Weights of a small image classifier.
Model: 32-pixel images, arch repvgg, norm groupnorm, activation celu, widths [64, 128, 256].
Training: soap at rate 0.0028, 15200 steps, batches of 128, held-out accuracy 91%.
Rows from block 7, named by matrix and row number. Each number is 128 + 32 x the weight over its row's rms, rounded and kept within 0 to 255. All counts start at 0. Numbers have three digits each. After the name is the row's rms in percent of the matrix's.
# c3: 3x3 conv (model.blocks.7.c3.weight, 128x128x3x3), inputs 19-37, a 3x3 kernel for each
c3.21 098:117128125125149137118041115145104078115153091200133186153202106143000119124131100128116165143153161129146133173151207112135154094157139166131055137097141176108140144106111171143160094175114121077135092101140155169151118126155138117183115133138168069144077110129150109199068120005147119150193160148171142148128137067103077102124161154126151058111130089109111124098136137170101104047110091153160168081108137124137069168162156108137113126119147093145126173121142125141127132155130190160133033055101070114117099122170
c3.22 105:131123088135175121108143148170110105125162132158096114081193072108078142105152067088126146161019139167192139088136078116092163105180130144143064139113155138121123174104138154128091107112149102060242107144123173193085130145169085100091168083097092175231117084091178208098145143102164090065111129113137124164145086066060113125084104180096085085081122090159156092180133109084173175124141091106164123172112105123119122163152135158135129101111163162167151177193116118155106100107188190116094118120116154132138114124185
c3.23 114:129143108075101089095114149174148139045109129129164119080093136126148195137099123113120128104139106125100151066170136107010174117114138145153144236174145135112136085135082045140113087142143188077082179118088174215103085182122160092089155102111094104135130143147098115124166104133214143087092114083114123100078119186097108100107117128100119088133144174145156120100134104125217175127137121125116086135121141091100132108135163038148118106100155135155107095078068126132103151125140104117182140177112175131115098168142
c3.24 101:113127052127130136103098101133115070147146152105140133107137158116136085171140094114089064106110162115171125117174109164090104102111091152149132255000158128150167121164097066147072171126136143123138143164124144124151118155161114080169114101093095081100148106184099124076096130093059158106150110117081179168136126156109161140131087111096147138149088110137117174130166133124172127123164136083125146127069123099139119125130156142187164117115120152152112157122068112105130169102080109150148165173071131106091142199127
c3.25 109:182101131124079108152132178123116131094106127132122116107073091126093115153153103214127090108111080123094100182108151137134063113166087135142151141107116144128162117145180184000191075129154108113078190160156136113175110102099149094120142114088142199120122131190128112148117164186152117090131120108158000078150068131151064147107105118112040090072064118134121137136097119146154075070141167066134156134151116080089120109128159117099145116110127112065145151127102124077096079153079149074079192189211230119188187169167
c3.26 108:106137131113129134086051161146087086092117044174176131106181048132166127140153092133113175103130103081028177087145140119100151116143164103153096194157109132101088092145068129122104154134137062188114092030173149185140106152161128145135087117122138111207212119166105100117146116118109106143108104185121118207065137109133120161158086080179137110126126148116222085201136120134159144105158105107147145135133118172118074137135146076159139145147115124139188161124157159174100143135072118197082066167081148130123130082125
c3.27 100:128125128107136086145141138055080043125100137159120167204149147122132113134121074138101071106106128095120101119138170112154099158168158127095188064125148128136136181033134115143099116083148098133165142156146116138093131197133209000164151102123128137149115089115179172117096143120121093105155064191138169129112128089148105139142128125110126149090072131134140120188084099153110083135130083128109148113065115042127101145123147127139060160144132151094180083102177154179136154090153125140123131148122074086090134102101
c3.28 098:163163158087130107125150118081083136116100169151148118127095109141080124075127136171123112191138119149133121123082104102151145095116133050055142139107087197106065092130107125116063149137077154248082097166176098080124104165120230147134137077079144093220176028167200140057060142101096136126091097085128062140069137121148132139088094095083145111117192137127110062131101114133105163128085087096128165125149107076110114122149163140150097101185146129135144120145131086145056092112158131028150138156115102112169155171176
c3.29 103:127174063137135105088213118151094137150200163056109158169112119072132170123096057068139065183140116120177174149147181153146182150177094190118125193176164179167175118148110178116091116146122125138188155127173156122138151136156137156137127130109193104126143110102116147148175134098126028178095081144124104154118111123105127104105132172060092141098122084151117092131156109090131131123150148147119121125125167222192191139086148061136140139146099153092051105134108067108150171129064149118177122099113141117108211156194
c3.30 094:153150141116187137128158139128130095121145120125067162129121120159135171052082103132180127138101109122128191211178097122132147156143074104063098119135101127142111159130143097102059074108084185119146133127123164168111126138172143134101159106092167110168091150086137128111116074148096107105142139168150118159191007153081189104170171081121143101132090122217124141117148165047106114096092144134134116147190128186103144188146090225178121084110112132117126190140140135156144168091182164136191131185150135066159128194145
c3.31 112:091110138106142121088105131059106093096118062121087102129121114134198146124135150104107157053132141188114119136134152191103130126165129140166087161135073178112147082157168088100162122110138159123112172105122102056145163156126169154113090088125159165160117109178080141107127108123167116127149138150101063088089088085101132097084073130094013124092117141078092151166122137152109112134148146137161113131121132121154139083112124163143121119167090121139136130151134140122106143227192105161148120095124126146104143084082
c3.32 098:148119072059084066096119088073168128118129151083105135155167148085064069090098159131153168135119077095126127099133090151173102121124147098097127206150154142201077115140110145097145117109144134176171082080091129056102120194187219155150118062091117140126140093116152148133166148176155138120074089131163140105110139154091201105141174147093167154168164137109157104156009164103104134142071157077106135122093138096122131090088124123134125113107134174130147154119161134132146134120116153138109112079126110081059172131134
c3.33 092:091117100079118109085141136160097099106140112163135160147163143122184171052127035121113127140045103083083120191127094111111111147149125099103140122145097087085145118135070179151134135094148106124162125098119134096184092129134167167064122123128133126156095063097075094118151169103147122132152181132128158148143151118128123113052109098160134158167129146113132051155121072113131130124165142155000166152102075189174162104186181117145137127090138076079180135109174119149158134065147089071118065083053100099149120174133
c3.34 104:132159132075154135164111098182160094149154159114118165145108152108144033113083131107133130124116098131088121079133183143110135081105097172193082098135104105127140133125085150111075153115151066096098144092150157047145188117078164141141157183147185082102159161139126116079163081110135130114068128136086123135123129118170187120142078058128098166129128142121135109126127050185164095105158193115110072135084160113116148182105126145137152195121099067063150041133147110145078069112107143116180141141132149110112153129169
c3.35 098:107168128111106133140053029099128106156164120153123132085156099161155175103108136148119165060118178107117058111081131095088099162115119108102123164108136084177222091115093178143127149137120102097077152138158124120102121087134076157130091122125142162167145161136057105187192135141151110139136102121096172133180096127098129127092114169130120155129163180118099105065091169084126117130079109173115150110140145143140089128119116119150147142134114127011153116160144142150139147137134093134110136123122074090081132142132
c3.36 110:144125152108125111098113091125076103148129188113126151089171136169145152087115170127115076167134181134101125147069146095100041126133164077095145107090176060113177136146158120166113080144125155088107151125137122137151137136117127139175123185126122153150183144160098129121119114140140071064127082137146157158161155152160124130116091100114140144087116118112117136148123125087112145088176130147134116112099131115114105148161094110128113088000062048097144130090143108172117200000198188178157133115138068119064156182099
c3.37 094:171125157117137169089135134088160215070147171124073119121170103119125165110160174124116112106138106129128120124140057170163110141133140117095054094126107147158119124114082122139087121127120104144098175165120087114174130132107113098137162142116131118095114110152161083122123121192124094099104159117138158096142164099089161139106155138109113147149089129162161093135140145171164112164122154128121135171145086093123165136132171122151120139124124143110154151163095119166072100156164122082086124133214186034106106104143