python train.py --dataset="telescope images of galaxies (Galaxy Zoo DECaLS)" --horizontal_flip=true --weight_standardization=false --precondition_frequency=50 --lr_schedule="cosine_restarts" --final_lr_fraction=0.05 --adamw_weight_decay_other_params=0
Rows from block 8 of a small image classifier, named by matrix and row number. Rows with one number belong to one channel. Each number is 50 + 15 x the weight over its row's rms, rounded and kept within 0 to 99. All counts start at 0. After the name is the row's rms in percent of the matrix's.
After each channel's rows are labels from the 100 images, of 14976, where the channel reaches its highest value: "colour at peak" is the nearest of a few named colours to the mean colour under the peak; "strongest on" is what is common among them. Only what is clearly more common there than usual is listed. The data: telescope images of galaxies (Galaxy Zoo DECaLS).
# c3: 3x3 conv (model.blocks.8.c3.weight, 128x128x3x3, each kernel summed), inputs 0-127
# c1: pointwise conv (model.blocks.8.c1.weight, 128x128x1x1), inputs 0-127

c3.46 095:61 56 38 58 32 48 41 45 64 37 55 64 65 34 28 62 51 37 57 63 36 57 25 19 65 49 46 66 99 65 47 29 60 64 51 52 57 48 65 65 40 25 54 66 58 50 25 39 48 48 61 48 41 89 42 28 49 56 49 43 56 53 60 61 66 41 31 29 49 44 56 44 39 52 50 44 58 68 51 50 69 62 50 50 46 28 62 74 45 59 68 76 67 53 27 70 42 29 59 55 52 24 84 25 32 53 37 60 28 34 23 21 52 42 43 47 54 29 75 40 44 48 39 48 48 50 47 26
c1.46 101:42 60 33 64 30 60 55 35 53 25 54 46 63 36 40 48 43 70 44 46 35 52 14 17 41 61 48 75 80 34 44 28 26 34 58 47 57 40 43 53 30 32 42 63 61 41 15 57 60 55 48 65 59 67 34 64 54 49 46 48 50 47 53 43 70 51 39 30 45 46 78 42 47 50 31 37 62 49 52 69 68 28 41 56 36 47 52 52 20 45 82 71 62 54 25 61 45 16 43 66 45 07 64 46 33 44 62 54 34 27 38 27 48 39 49 63 57 46 79 42 69 50 33 67 42 34 56 29
colour at peak: grey; brown
strongest on: shape: featured or disk; edge-on disk: no; spiral arms: yes

c3.19 116:38 54 45 46 48 54 53 49 73 28 58 38 23 34 30 68 27 52 65 49 16 46 56 48 37 55 39 50 54 59 58 48 46 62 25 43 50 46 41 53 54 45 50 28 41 43 46 34 31 58 23 53 41 80 55 49 36 70 80 59 83 65 48 26 54 46 84 55 57 26 47 68 75 83 40 39 75 29 56 30 78 90 62 67 74 75 37 52 38 35 63 51 42 49 49 54 45 64 51 47 37 31 77 58 61 66 45 46 45 67 17 49 52 36 48 39 45 57 46 46 40 27 54 44 49 60 30 36
c1.19 110:33 67 36 47 60 69 51 48 65 37 56 42 25 36 43 61 40 35 65 11 15 38 54 28 56 28 33 57 63 55 53 44 45 51 40 32 41 43 32 53 49 31 38 32 52 34 49 39 36 57 18 49 48 65 55 31 29 90 66 53 64 61 45 25 57 36 82 55 52 28 50 50 67 74 42 32 74 33 51 29 71 77 55 73 82 68 48 66 39 45 62 53 43 35 41 60 64 78 63 49 49 33 66 58 52 67 39 42 42 61 34 57 59 43 41 58 54 68 63 49 35 33 34 46 27 48 36 35
colour at peak: brown; grey
strongest on: roundness: cigar-shaped

c3.93 108:71 24 53 44 57 68 45 33 75 56 25 38 48 02 90 27 38 38 41 43 55 67 52 63 49 71 72 49 72 66 69 28 62 55 71 54 37 42 55 27 59 45 64 75 38 49 77 71 54 53 68 47 64 41 31 60 67 54 53 59 51 57 42 55 49 58 48 60 42 36 54 27 24 52 59 46 22 59 42 37 53 48 52 54 41 31 43 41 55 51 42 47 47 56 39 80 46 24 22 68 52 33 47 44 37 28 46 17 65 46 57 38 65 63 73 41 42 65 41 56 70 49 64 28 57 43 30 65
c1.93 102:63 37 47 55 58 73 49 40 66 52 16 42 56 00 78 31 41 60 39 38 49 69 48 57 55 64 64 66 76 49 74 29 43 52 54 45 48 40 52 28 53 45 71 63 41 59 58 58 50 52 73 39 66 57 43 38 53 31 51 68 57 37 59 84 45 80 44 61 58 34 48 36 19 28 46 51 33 67 43 55 66 39 40 48 51 55 35 60 64 62 30 65 26 22 45 80 41 17 17 61 59 42 50 41 39 34 46 20 51 34 63 43 58 65 58 47 45 49 28 66 75 51 65 42 56 41 36 56
colour at peak: grey
strongest on: roundness: in between

c3.115 101:42 36 69 42 42 52 56 45 52 40 50 40 54 60 26 41 58 49 55 52 39 16 77 46 53 50 49 55 66 52 57 72 70 70 33 17 69 41 39 44 44 88 60 53 58 39 28 37 60 37 53 65 54 72 45 40 48 53 74 50 51 35 34 63 72 36 55 37 31 30 41 60 44 73 27 37 57 48 38 53 32 38 24 51 48 49 51 50 39 25 77 62 71 29 69 67 32 33 59 66 35 56 46 56 35 56 45 39 31 57 41 00 71 60 43 58 38 60 74 67 65 41 16 51 48 67 47 47
c1.115 106:36 36 48 29 58 64 66 48 45 43 43 44 42 45 27 45 42 50 62 49 41 18 73 59 59 61 48 49 61 50 50 77 53 55 45 39 62 51 38 55 37 78 60 66 70 50 39 23 56 39 58 51 53 74 53 28 41 54 85 58 48 56 48 60 56 45 66 55 38 31 49 49 47 71 32 49 46 60 35 56 39 57 11 66 52 51 48 56 34 28 58 72 71 27 59 70 22 45 59 40 21 70 41 59 44 45 46 26 36 49 58 33 67 51 26 00 42 62 73 66 67 55 13 52 35 57 30 63
colour at peak: brown
strongest on: shape: featured or disk; edge-on disk: no; spiral arms: yes

c3.106 112:37 48 30 42 42 16 55 45 14 44 46 47 40 48 61 78 65 26 61 42 64 43 42 55 65 42 43 46 68 57 48 20 45 32 28 60 57 43 38 67 29 49 28 59 60 57 53 52 41 37 12 72 46 50 54 51 26 58 30 93 55 65 76 62 38 57 25 47 65 62 23 59 64 34 55 65 60 57 42 30 46 66 54 48 40 75 27 65 43 58 60 34 67 56 58 39 61 46 65 42 56 40 51 47 55 38 61 53 62 86 37 57 30 43 87 54 46 50 52 52 25 60 81 57 45 39 36 38
c1.106 097:36 48 39 33 47 13 46 32 35 44 48 42 39 47 58 55 68 35 63 56 72 61 38 50 69 28 64 46 57 58 45 25 30 30 37 47 54 39 54 58 36 51 07 56 66 55 42 53 44 54 29 80 23 38 44 51 22 66 29 83 55 74 85 62 39 50 37 60 55 54 21 68 63 32 55 59 48 55 46 34 44 70 51 48 51 73 30 64 43 66 64 31 63 51 68 47 49 46 65 51 68 40 59 46 57 43 12 54 60 84 37 47 44 44 68 55 67 58 64 47 29 54 74 40 54 47 22 48
colour at peak: brown; grey
strongest on: roundness: cigar-shaped

c3.72 095:54 44 78 38 49 69 40 61 56 63 85 62 53 54 30 76 22 52 59 61 51 47 33 40 49 54 41 72 48 55 43 29 74 51 40 47 39 29 47 42 57 35 71 74 77 34 53 46 60 82 54 68 34 43 37 30 46 49 70 46 60 51 56 64 40 73 51 69 41 19 78 42 07 61 43 48 45 58 40 48 55 43 47 34 76 62 61 46 55 42 30 17 54 74 58 49 39 58 54 43 31 38 66 23 34 27 71 40 45 69 44 64 72 39 40 74 48 39 61 49 52 44 43 38 53 72 25 34
c1.72 105:47 35 51 41 50 70 40 51 64 61 77 55 48 51 29 62 32 59 64 52 59 40 47 40 58 62 47 65 42 72 49 21 61 42 47 38 36 45 62 48 57 45 69 63 81 40 45 46 60 61 66 61 28 64 41 28 36 43 65 30 63 44 47 73 51 73 62 53 37 23 71 39 00 43 45 47 29 66 33 52 54 37 47 42 63 69 61 41 69 52 43 26 48 57 58 46 48 57 36 35 47 19 56 20 32 28 70 47 33 71 45 55 71 49 55 70 60 47 58 42 57 49 51 37 56 66 24 51
colour at peak: grey; brown
strongest on: roundness: cigar-shaped; edge-on disk: yes

c3.31 121:40 48 34 36 43 58 59 58 51 53 34 10 21 68 57 21 38 56 62 40 15 54 48 73 47 44 52 36 56 46 56 99 47 43 41 37 51 45 40 55 37 43 50 47 46 30 48 54 52 44 58 41 51 61 54 50 49 50 60 40 36 47 55 41 36 44 33 60 82 40 41 60 66 44 53 56 50 38 61 43 50 70 74 51 86 52 71 50 64 45 50 65 33 64 81 50 24 55 69 51 18 64 50 63 53 18 55 25 76 18 41 68 51 36 35 48 48 46 71 68 38 68 34 36 25 33 61 56
c1.31 115:46 57 15 38 52 51 61 52 43 55 26 12 46 43 57 24 34 56 68 39 26 64 80 61 51 47 48 54 55 52 58 50 58 47 43 38 52 39 30 46 42 45 39 41 48 29 55 53 48 44 50 30 41 49 45 52 32 34 48 32 41 45 59 49 33 44 39 56 90 43 34 67 58 53 46 71 50 44 56 52 62 65 70 48 65 53 65 43 66 68 77 74 41 59 73 51 16 56 75 72 10 68 33 54 62 14 56 18 66 27 40 61 56 30 28 50 49 45 78 67 36 67 27 37 38 54 46 54
colour at peak: brown
strongest on: shape: featured or disk; edge-on disk: no; spiral arms: yes

c3.101 105:29 45 31 53 58 32 58 56 53 33 47 70 48 52 26 33 47 29 52 56 48 39 37 26 42 56 29 63 35 87 61 49 42 68 58 53 44 30 75 47 50 30 54 49 35 78 61 34 81 43 47 24 55 58 28 55 43 80 48 27 41 61 42 44 21 47 56 31 74 31 71 47 67 43 28 42 70 41 55 51 54 76 73 69 51 50 55 41 68 92 41 36 31 59 69 60 49 49 84 44 44 36 65 41 42 64 45 80 37 43 49 49 63 46 30 48 63 51 49 59 62 47 56 63 20 71 50 44
c1.101 093:40 32 14 62 50 51 61 66 62 23 57 58 42 54 41 25 59 23 43 67 52 42 24 24 60 53 27 79 57 90 54 50 28 60 60 31 50 31 52 60 43 28 45 57 39 66 55 30 69 25 41 25 68 48 29 50 36 75 57 26 45 44 49 40 26 54 46 58 72 33 66 58 51 42 26 30 68 53 68 43 43 57 61 65 60 37 48 48 56 72 37 65 49 49 71 72 46 34 74 54 57 09 58 43 52 60 38 77 33 33 43 56 54 47 51 40 55 48 34 73 66 54 38 61 41 56 54 54
colour at peak: brown
strongest on: roundness: round

c3.41 099:45 56 81 21 64 61 43 17 31 65 33 50 25 47 65 44 44 43 73 31 46 68 41 59 77 45 51 71 50 62 88 40 49 27 57 39 47 42 38 70 47 30 82 38 61 48 29 93 40 54 52 59 57 64 43 47 69 55 49 47 33 51 36 28 50 66 45 37 52 44 62 36 63 63 71 58 62 60 72 82 54 44 51 71 52 47 39 57 41 29 44 81 56 30 34 53 65 27 35 39 44 43 65 48 39 19 69 58 67 26 58 37 34 42 58 42 54 41 50 68 43 34 49 45 44 23 52 51
c1.41 102:30 63 59 41 65 62 47 20 25 53 46 34 37 44 77 42 61 45 61 46 54 73 28 41 77 56 25 64 24 53 83 41 42 47 50 37 50 39 47 77 53 00 61 40 65 46 41 84 32 68 40 58 18 46 41 34 72 43 49 42 38 50 45 40 44 70 32 28 42 47 58 29 57 70 67 55 55 55 74 70 46 39 49 54 50 54 36 40 59 29 26 66 48 48 40 80 49 27 56 41 49 43 40 25 57 27 60 50 66 42 43 50 47 41 49 37 39 48 66 68 37 36 54 39 40 30 51 68
colour at peak: brown; grey
strongest on: roundness: round

c3.91 113:25 53 65 35 71 54 45 38 44 27 54 32 00 54 38 44 48 44 80 61 46 40 34 46 57 24 56 48 21 63 67 74 57 55 44 35 49 19 61 51 47 56 43 51 38 52 27 33 46 55 42 19 56 31 25 65 63 47 43 51 77 62 74 38 35 55 44 59 43 46 41 33 53 23 52 66 47 71 42 50 75 32 59 59 53 50 66 63 48 77 60 56 77 49 57 80 37 79 69 47 34 53 60 38 43 73 25 49 65 61 66 48 50 52 58 76 59 59 43 43 39 45 32 50 50 46 47 62
c1.91 102:23 47 61 43 67 40 29 44 50 45 29 15 18 54 59 29 41 66 51 56 44 56 46 47 45 41 40 51 25 68 58 80 39 51 64 47 39 30 57 50 40 61 35 55 35 43 19 36 54 39 39 21 38 25 36 53 64 38 60 67 49 50 50 43 45 46 41 58 40 39 50 26 70 30 61 63 57 80 29 61 56 38 52 46 58 62 59 56 43 78 45 03 67 46 35 78 16 73 61 65 49 47 52 47 33 76 23 38 76 54 55 48 38 43 62 73 53 62 44 60 49 58 28 45 46 55 32 71
colour at peak: brown; grey
strongest on: roundness: round

c3.5 100:20 40 50 55 75 65 42 41 44 00 77 62 34 34 32 52 34 31 55 20 56 58 60 43 54 23 44 59 44 57 46 48 58 71 64 45 50 49 33 58 43 56 48 56 22 34 37 14 49 55 42 27 60 47 51 47 54 35 62 81 64 40 61 51 60 30 36 61 78 35 55 50 57 57 63 29 30 61 60 58 42 56 34 47 28 44 50 44 31 54 63 60 51 34 45 72 42 39 29 60 56 41 37 61 45 44 29 45 54 39 59 71 47 58 69 96 71 66 69 36 60 52 55 68 56 39 59 51
c1.5 105:28 45 35 47 65 20 44 50 36 09 61 57 35 33 52 40 40 38 51 22 85 45 61 44 55 41 56 56 40 59 35 47 70 48 65 46 66 47 40 64 34 62 46 63 34 39 47 22 47 60 44 32 62 32 56 59 40 32 82 74 67 52 60 63 53 25 35 51 63 39 66 52 48 52 74 38 39 57 61 57 47 74 36 51 38 36 52 68 26 58 64 44 42 34 68 79 37 23 34 64 60 54 27 68 38 39 41 35 51 49 48 86 39 50 67 74 68 72 51 34 65 47 34 61 52 35 79 73
colour at peak: brown; grey
strongest on: roundness: in between

c3.113 078:26 55 60 66 67 49 42 75 73 44 57 44 41 59 64 38 68 65 73 75 56 44 50 30 48 57 36 47 19 36 24 32 42 87 25 62 54 43 65 53 50 40 60 59 51 46 41 38 29 48 22 20 42 48 41 23 47 52 27 35 50 46 66 64 61 69 33 49 50 37 59 41 61 47 37 49 44 59 63 54 51 48 27 51 55 88 31 64 47 73 51 47 61 76 46 63 46 54 47 54 51 51 36 38 66 61 34 34 49 46 27 72 62 31 25 53 31 85 58 73 35 36 29 67 26 42 73 46
c1.113 085:43 24 64 47 18 45 23 38 73 56 83 45 36 57 48 58 54 71 69 51 51 45 63 43 34 70 47 60 44 46 41 36 71 78 36 52 53 34 47 62 67 36 78 64 73 47 23 55 23 52 43 27 39 32 34 49 58 66 38 55 52 41 47 31 33 52 37 52 40 35 57 44 62 46 42 33 52 58 59 24 46 36 47 42 65 70 40 59 69 66 55 50 53 74 36 75 36 52 40 49 44 48 55 53 42 64 54 57 58 67 35 89 36 00 27 30 52 64 45 38 31 48 42 47 38 37 42 50
colour at peak: brown
strongest on: shape: featured or disk; edge-on disk: no; spiral arms: yes

c3.58 108:35 16 57 59 28 68 28 67 63 47 37 47 43 57 02 35 74 53 52 56 47 31 47 56 71 54 35 14 45 40 39 47 36 59 38 68 69 27 53 61 64 45 43 24 65 54 45 56 46 40 60 54 72 47 68 60 44 46 57 45 59 53 27 48 60 58 62 42 78 33 67 55 50 49 70 36 72 39 91 43 68 63 46 36 54 60 21 79 38 41 61 59 58 43 43 29 43 58 54 64 39 18 44 38 43 41 22 44 39 36 45 68 42 33 18 57 61 75 65 29 52 51 52 48 37 55 51 39
c1.58 102:46 49 72 47 33 63 51 67 60 29 35 53 50 47 08 44 67 50 55 66 45 29 52 56 51 43 47 25 61 43 24 40 34 56 10 35 41 51 54 51 62 41 57 31 55 35 69 45 51 52 67 61 63 54 66 36 42 71 00 35 62 48 47 52 61 60 68 47 79 39 66 71 41 52 62 23 54 62 60 50 51 58 58 38 41 34 20 63 43 50 60 67 46 65 44 31 20 41 53 55 40 12 51 34 54 59 28 52 47 51 36 66 39 32 34 78 67 77 51 41 64 57 35 58 38 64 59 48
colour at peak: brown; grey
strongest on: roundness: in between

c3.127 089:43 49 19 60 36 43 70 57 58 37 48 45 64 57 54 46 48 35 61 30 23 43 21 35 32 59 49 41 63 38 58 47 50 61 47 51 59 49 34 84 52 63 52 42 44 90 82 46 69 32 44 36 51 72 60 58 44 51 54 30 50 42 45 63 38 53 39 65 73 17 40 65 52 70 35 64 64 61 44 56 70 59 52 67 36 58 33 15 49 46 54 11 27 37 44 66 51 35 45 70 32 58 74 72 51 47 31 44 54 21 08 35 49 47 66 39 45 54 27 51 43 66 43 49 48 51 48 79
c1.127 080:42 58 45 44 29 63 90 42 27 35 41 45 59 61 49 44 57 51 50 35 36 56 36 31 45 49 58 65 61 50 72 24 56 67 37 64 49 55 19 58 40 64 61 48 45 89 54 51 57 49 48 15 56 59 78 57 62 63 59 25 36 33 48 54 43 41 45 64 65 39 38 48 43 42 32 54 56 60 42 64 54 48 34 71 40 55 54 15 50 52 54 39 34 56 44 79 42 44 37 65 11 50 67 72 45 62 35 30 46 23 15 53 51 57 61 57 50 77 38 44 45 67 35 43 32 44 47 01
colour at peak: grey
strongest on: edge-on disk: no; shape: featured or disk; spiral arms: yes

c3.32 098:50 67 70 75 76 54 63 38 40 19 32 33 49 45 52 56 36 35 50 62 34 48 48 47 51 69 32 44 37 58 55 37 39 68 37 35 60 66 61 47 52 42 69 21 53 71 37 47 28 35 37 50 58 60 22 42 32 44 31 64 63 43 70 34 58 53 74 74 58 64 46 45 71 31 48 48 30 46 78 40 61 69 68 50 41 37 40 67 72 50 56 53 62 35 58 34 16 60 29 77 19 03 61 66 45 52 40 53 40 54 59 44 44 19 38 53 52 46 40 35 48 49 33 31 77 51 49 28
c1.32 094:62 57 53 37 56 64 65 46 35 33 36 50 36 63 57 66 51 44 46 57 08 33 27 30 50 69 24 56 45 46 43 34 09 62 47 39 69 48 52 44 58 27 60 19 54 58 47 25 33 27 52 44 56 56 53 64 19 23 53 81 51 50 44 45 43 45 69 62 45 54 38 56 59 21 43 48 39 61 67 49 38 57 57 47 61 38 49 47 62 62 58 33 80 32 54 49 09 58 32 62 27 04 65 85 42 64 45 57 47 51 35 52 55 51 39 42 35 63 48 48 38 50 27 51 42 48 68 31
colour at peak: brown
strongest on: roundness: round

c3.83 087:47 83 73 73 45 68 56 47 30 25 28 54 79 58 59 67 25 65 65 45 64 43 47 67 32 62 50 40 88 34 53 40 39 50 50 34 56 51 43 56 40 52 56 45 31 55 43 35 50 01 53 21 40 35 62 58 52 65 42 24 45 52 56 43 44 34 31 45 62 38 72 71 61 45 41 50 57 64 51 45 38 59 29 81 32 56 38 39 48 45 35 63 76 39 54 49 56 39 49 58 27 48 45 37 34 33 64 42 27 76 57 45 91 53 22 59 43 34 43 33 55 32 46 50 68 57 36 35
c1.83 100:54 71 61 54 49 68 23 35 32 29 37 43 71 64 67 83 31 34 55 37 79 58 58 71 16 61 54 34 69 54 61 22 52 43 29 50 61 38 52 64 48 57 61 51 42 63 47 41 46 11 34 45 46 26 70 42 49 69 31 45 48 44 34 44 41 44 42 39 52 71 73 70 76 45 34 33 46 63 67 61 29 41 60 19 46 47 32 40 62 62 41 60 60 51 56 55 22 48 49 53 40 47 55 38 42 29 68 67 34 68 64 29 77 47 29 56 27 52 74 32 45 41 49 36 78 46 42 49
colour at peak: brown; grey
strongest on: roundness: round

c3.29 106:39 44 36 46 62 33 57 56 37 15 52 40 38 61 35 72 68 40 47 46 53 19 47 48 53 41 35 68 40 51 49 72 48 43 70 56 41 35 51 30 23 99 37 37 41 48 53 25 54 61 22 50 42 45 33 40 41 51 47 56 74 38 42 62 71 48 39 78 55 71 45 43 44 59 41 56 32 21 36 48 55 46 65 79 54 34 53 60 67 45 47 83 53 39 57 37 30 52 30 77 48 32 54 42 17 60 23 47 38 63 43 41 19 56 40 48 29 56 42 54 59 85 54 37 44 60 60 68
c1.29 102:28 64 13 31 67 42 34 47 46 15 41 45 43 73 34 44 52 49 37 31 52 22 68 58 51 32 40 65 42 19 55 58 38 49 64 52 36 45 48 37 20 89 35 24 35 40 58 42 46 47 47 49 31 41 35 58 45 58 49 54 75 56 56 48 55 59 56 72 59 64 57 62 48 74 40 35 34 35 35 49 39 44 71 70 52 26 51 31 67 50 58 69 51 40 62 34 37 60 35 81 55 17 60 32 16 74 37 56 49 56 49 49 27 43 43 46 29 61 55 61 82 61 47 36 35 63 58 54
colour at peak: brown
strongest on: roundness: round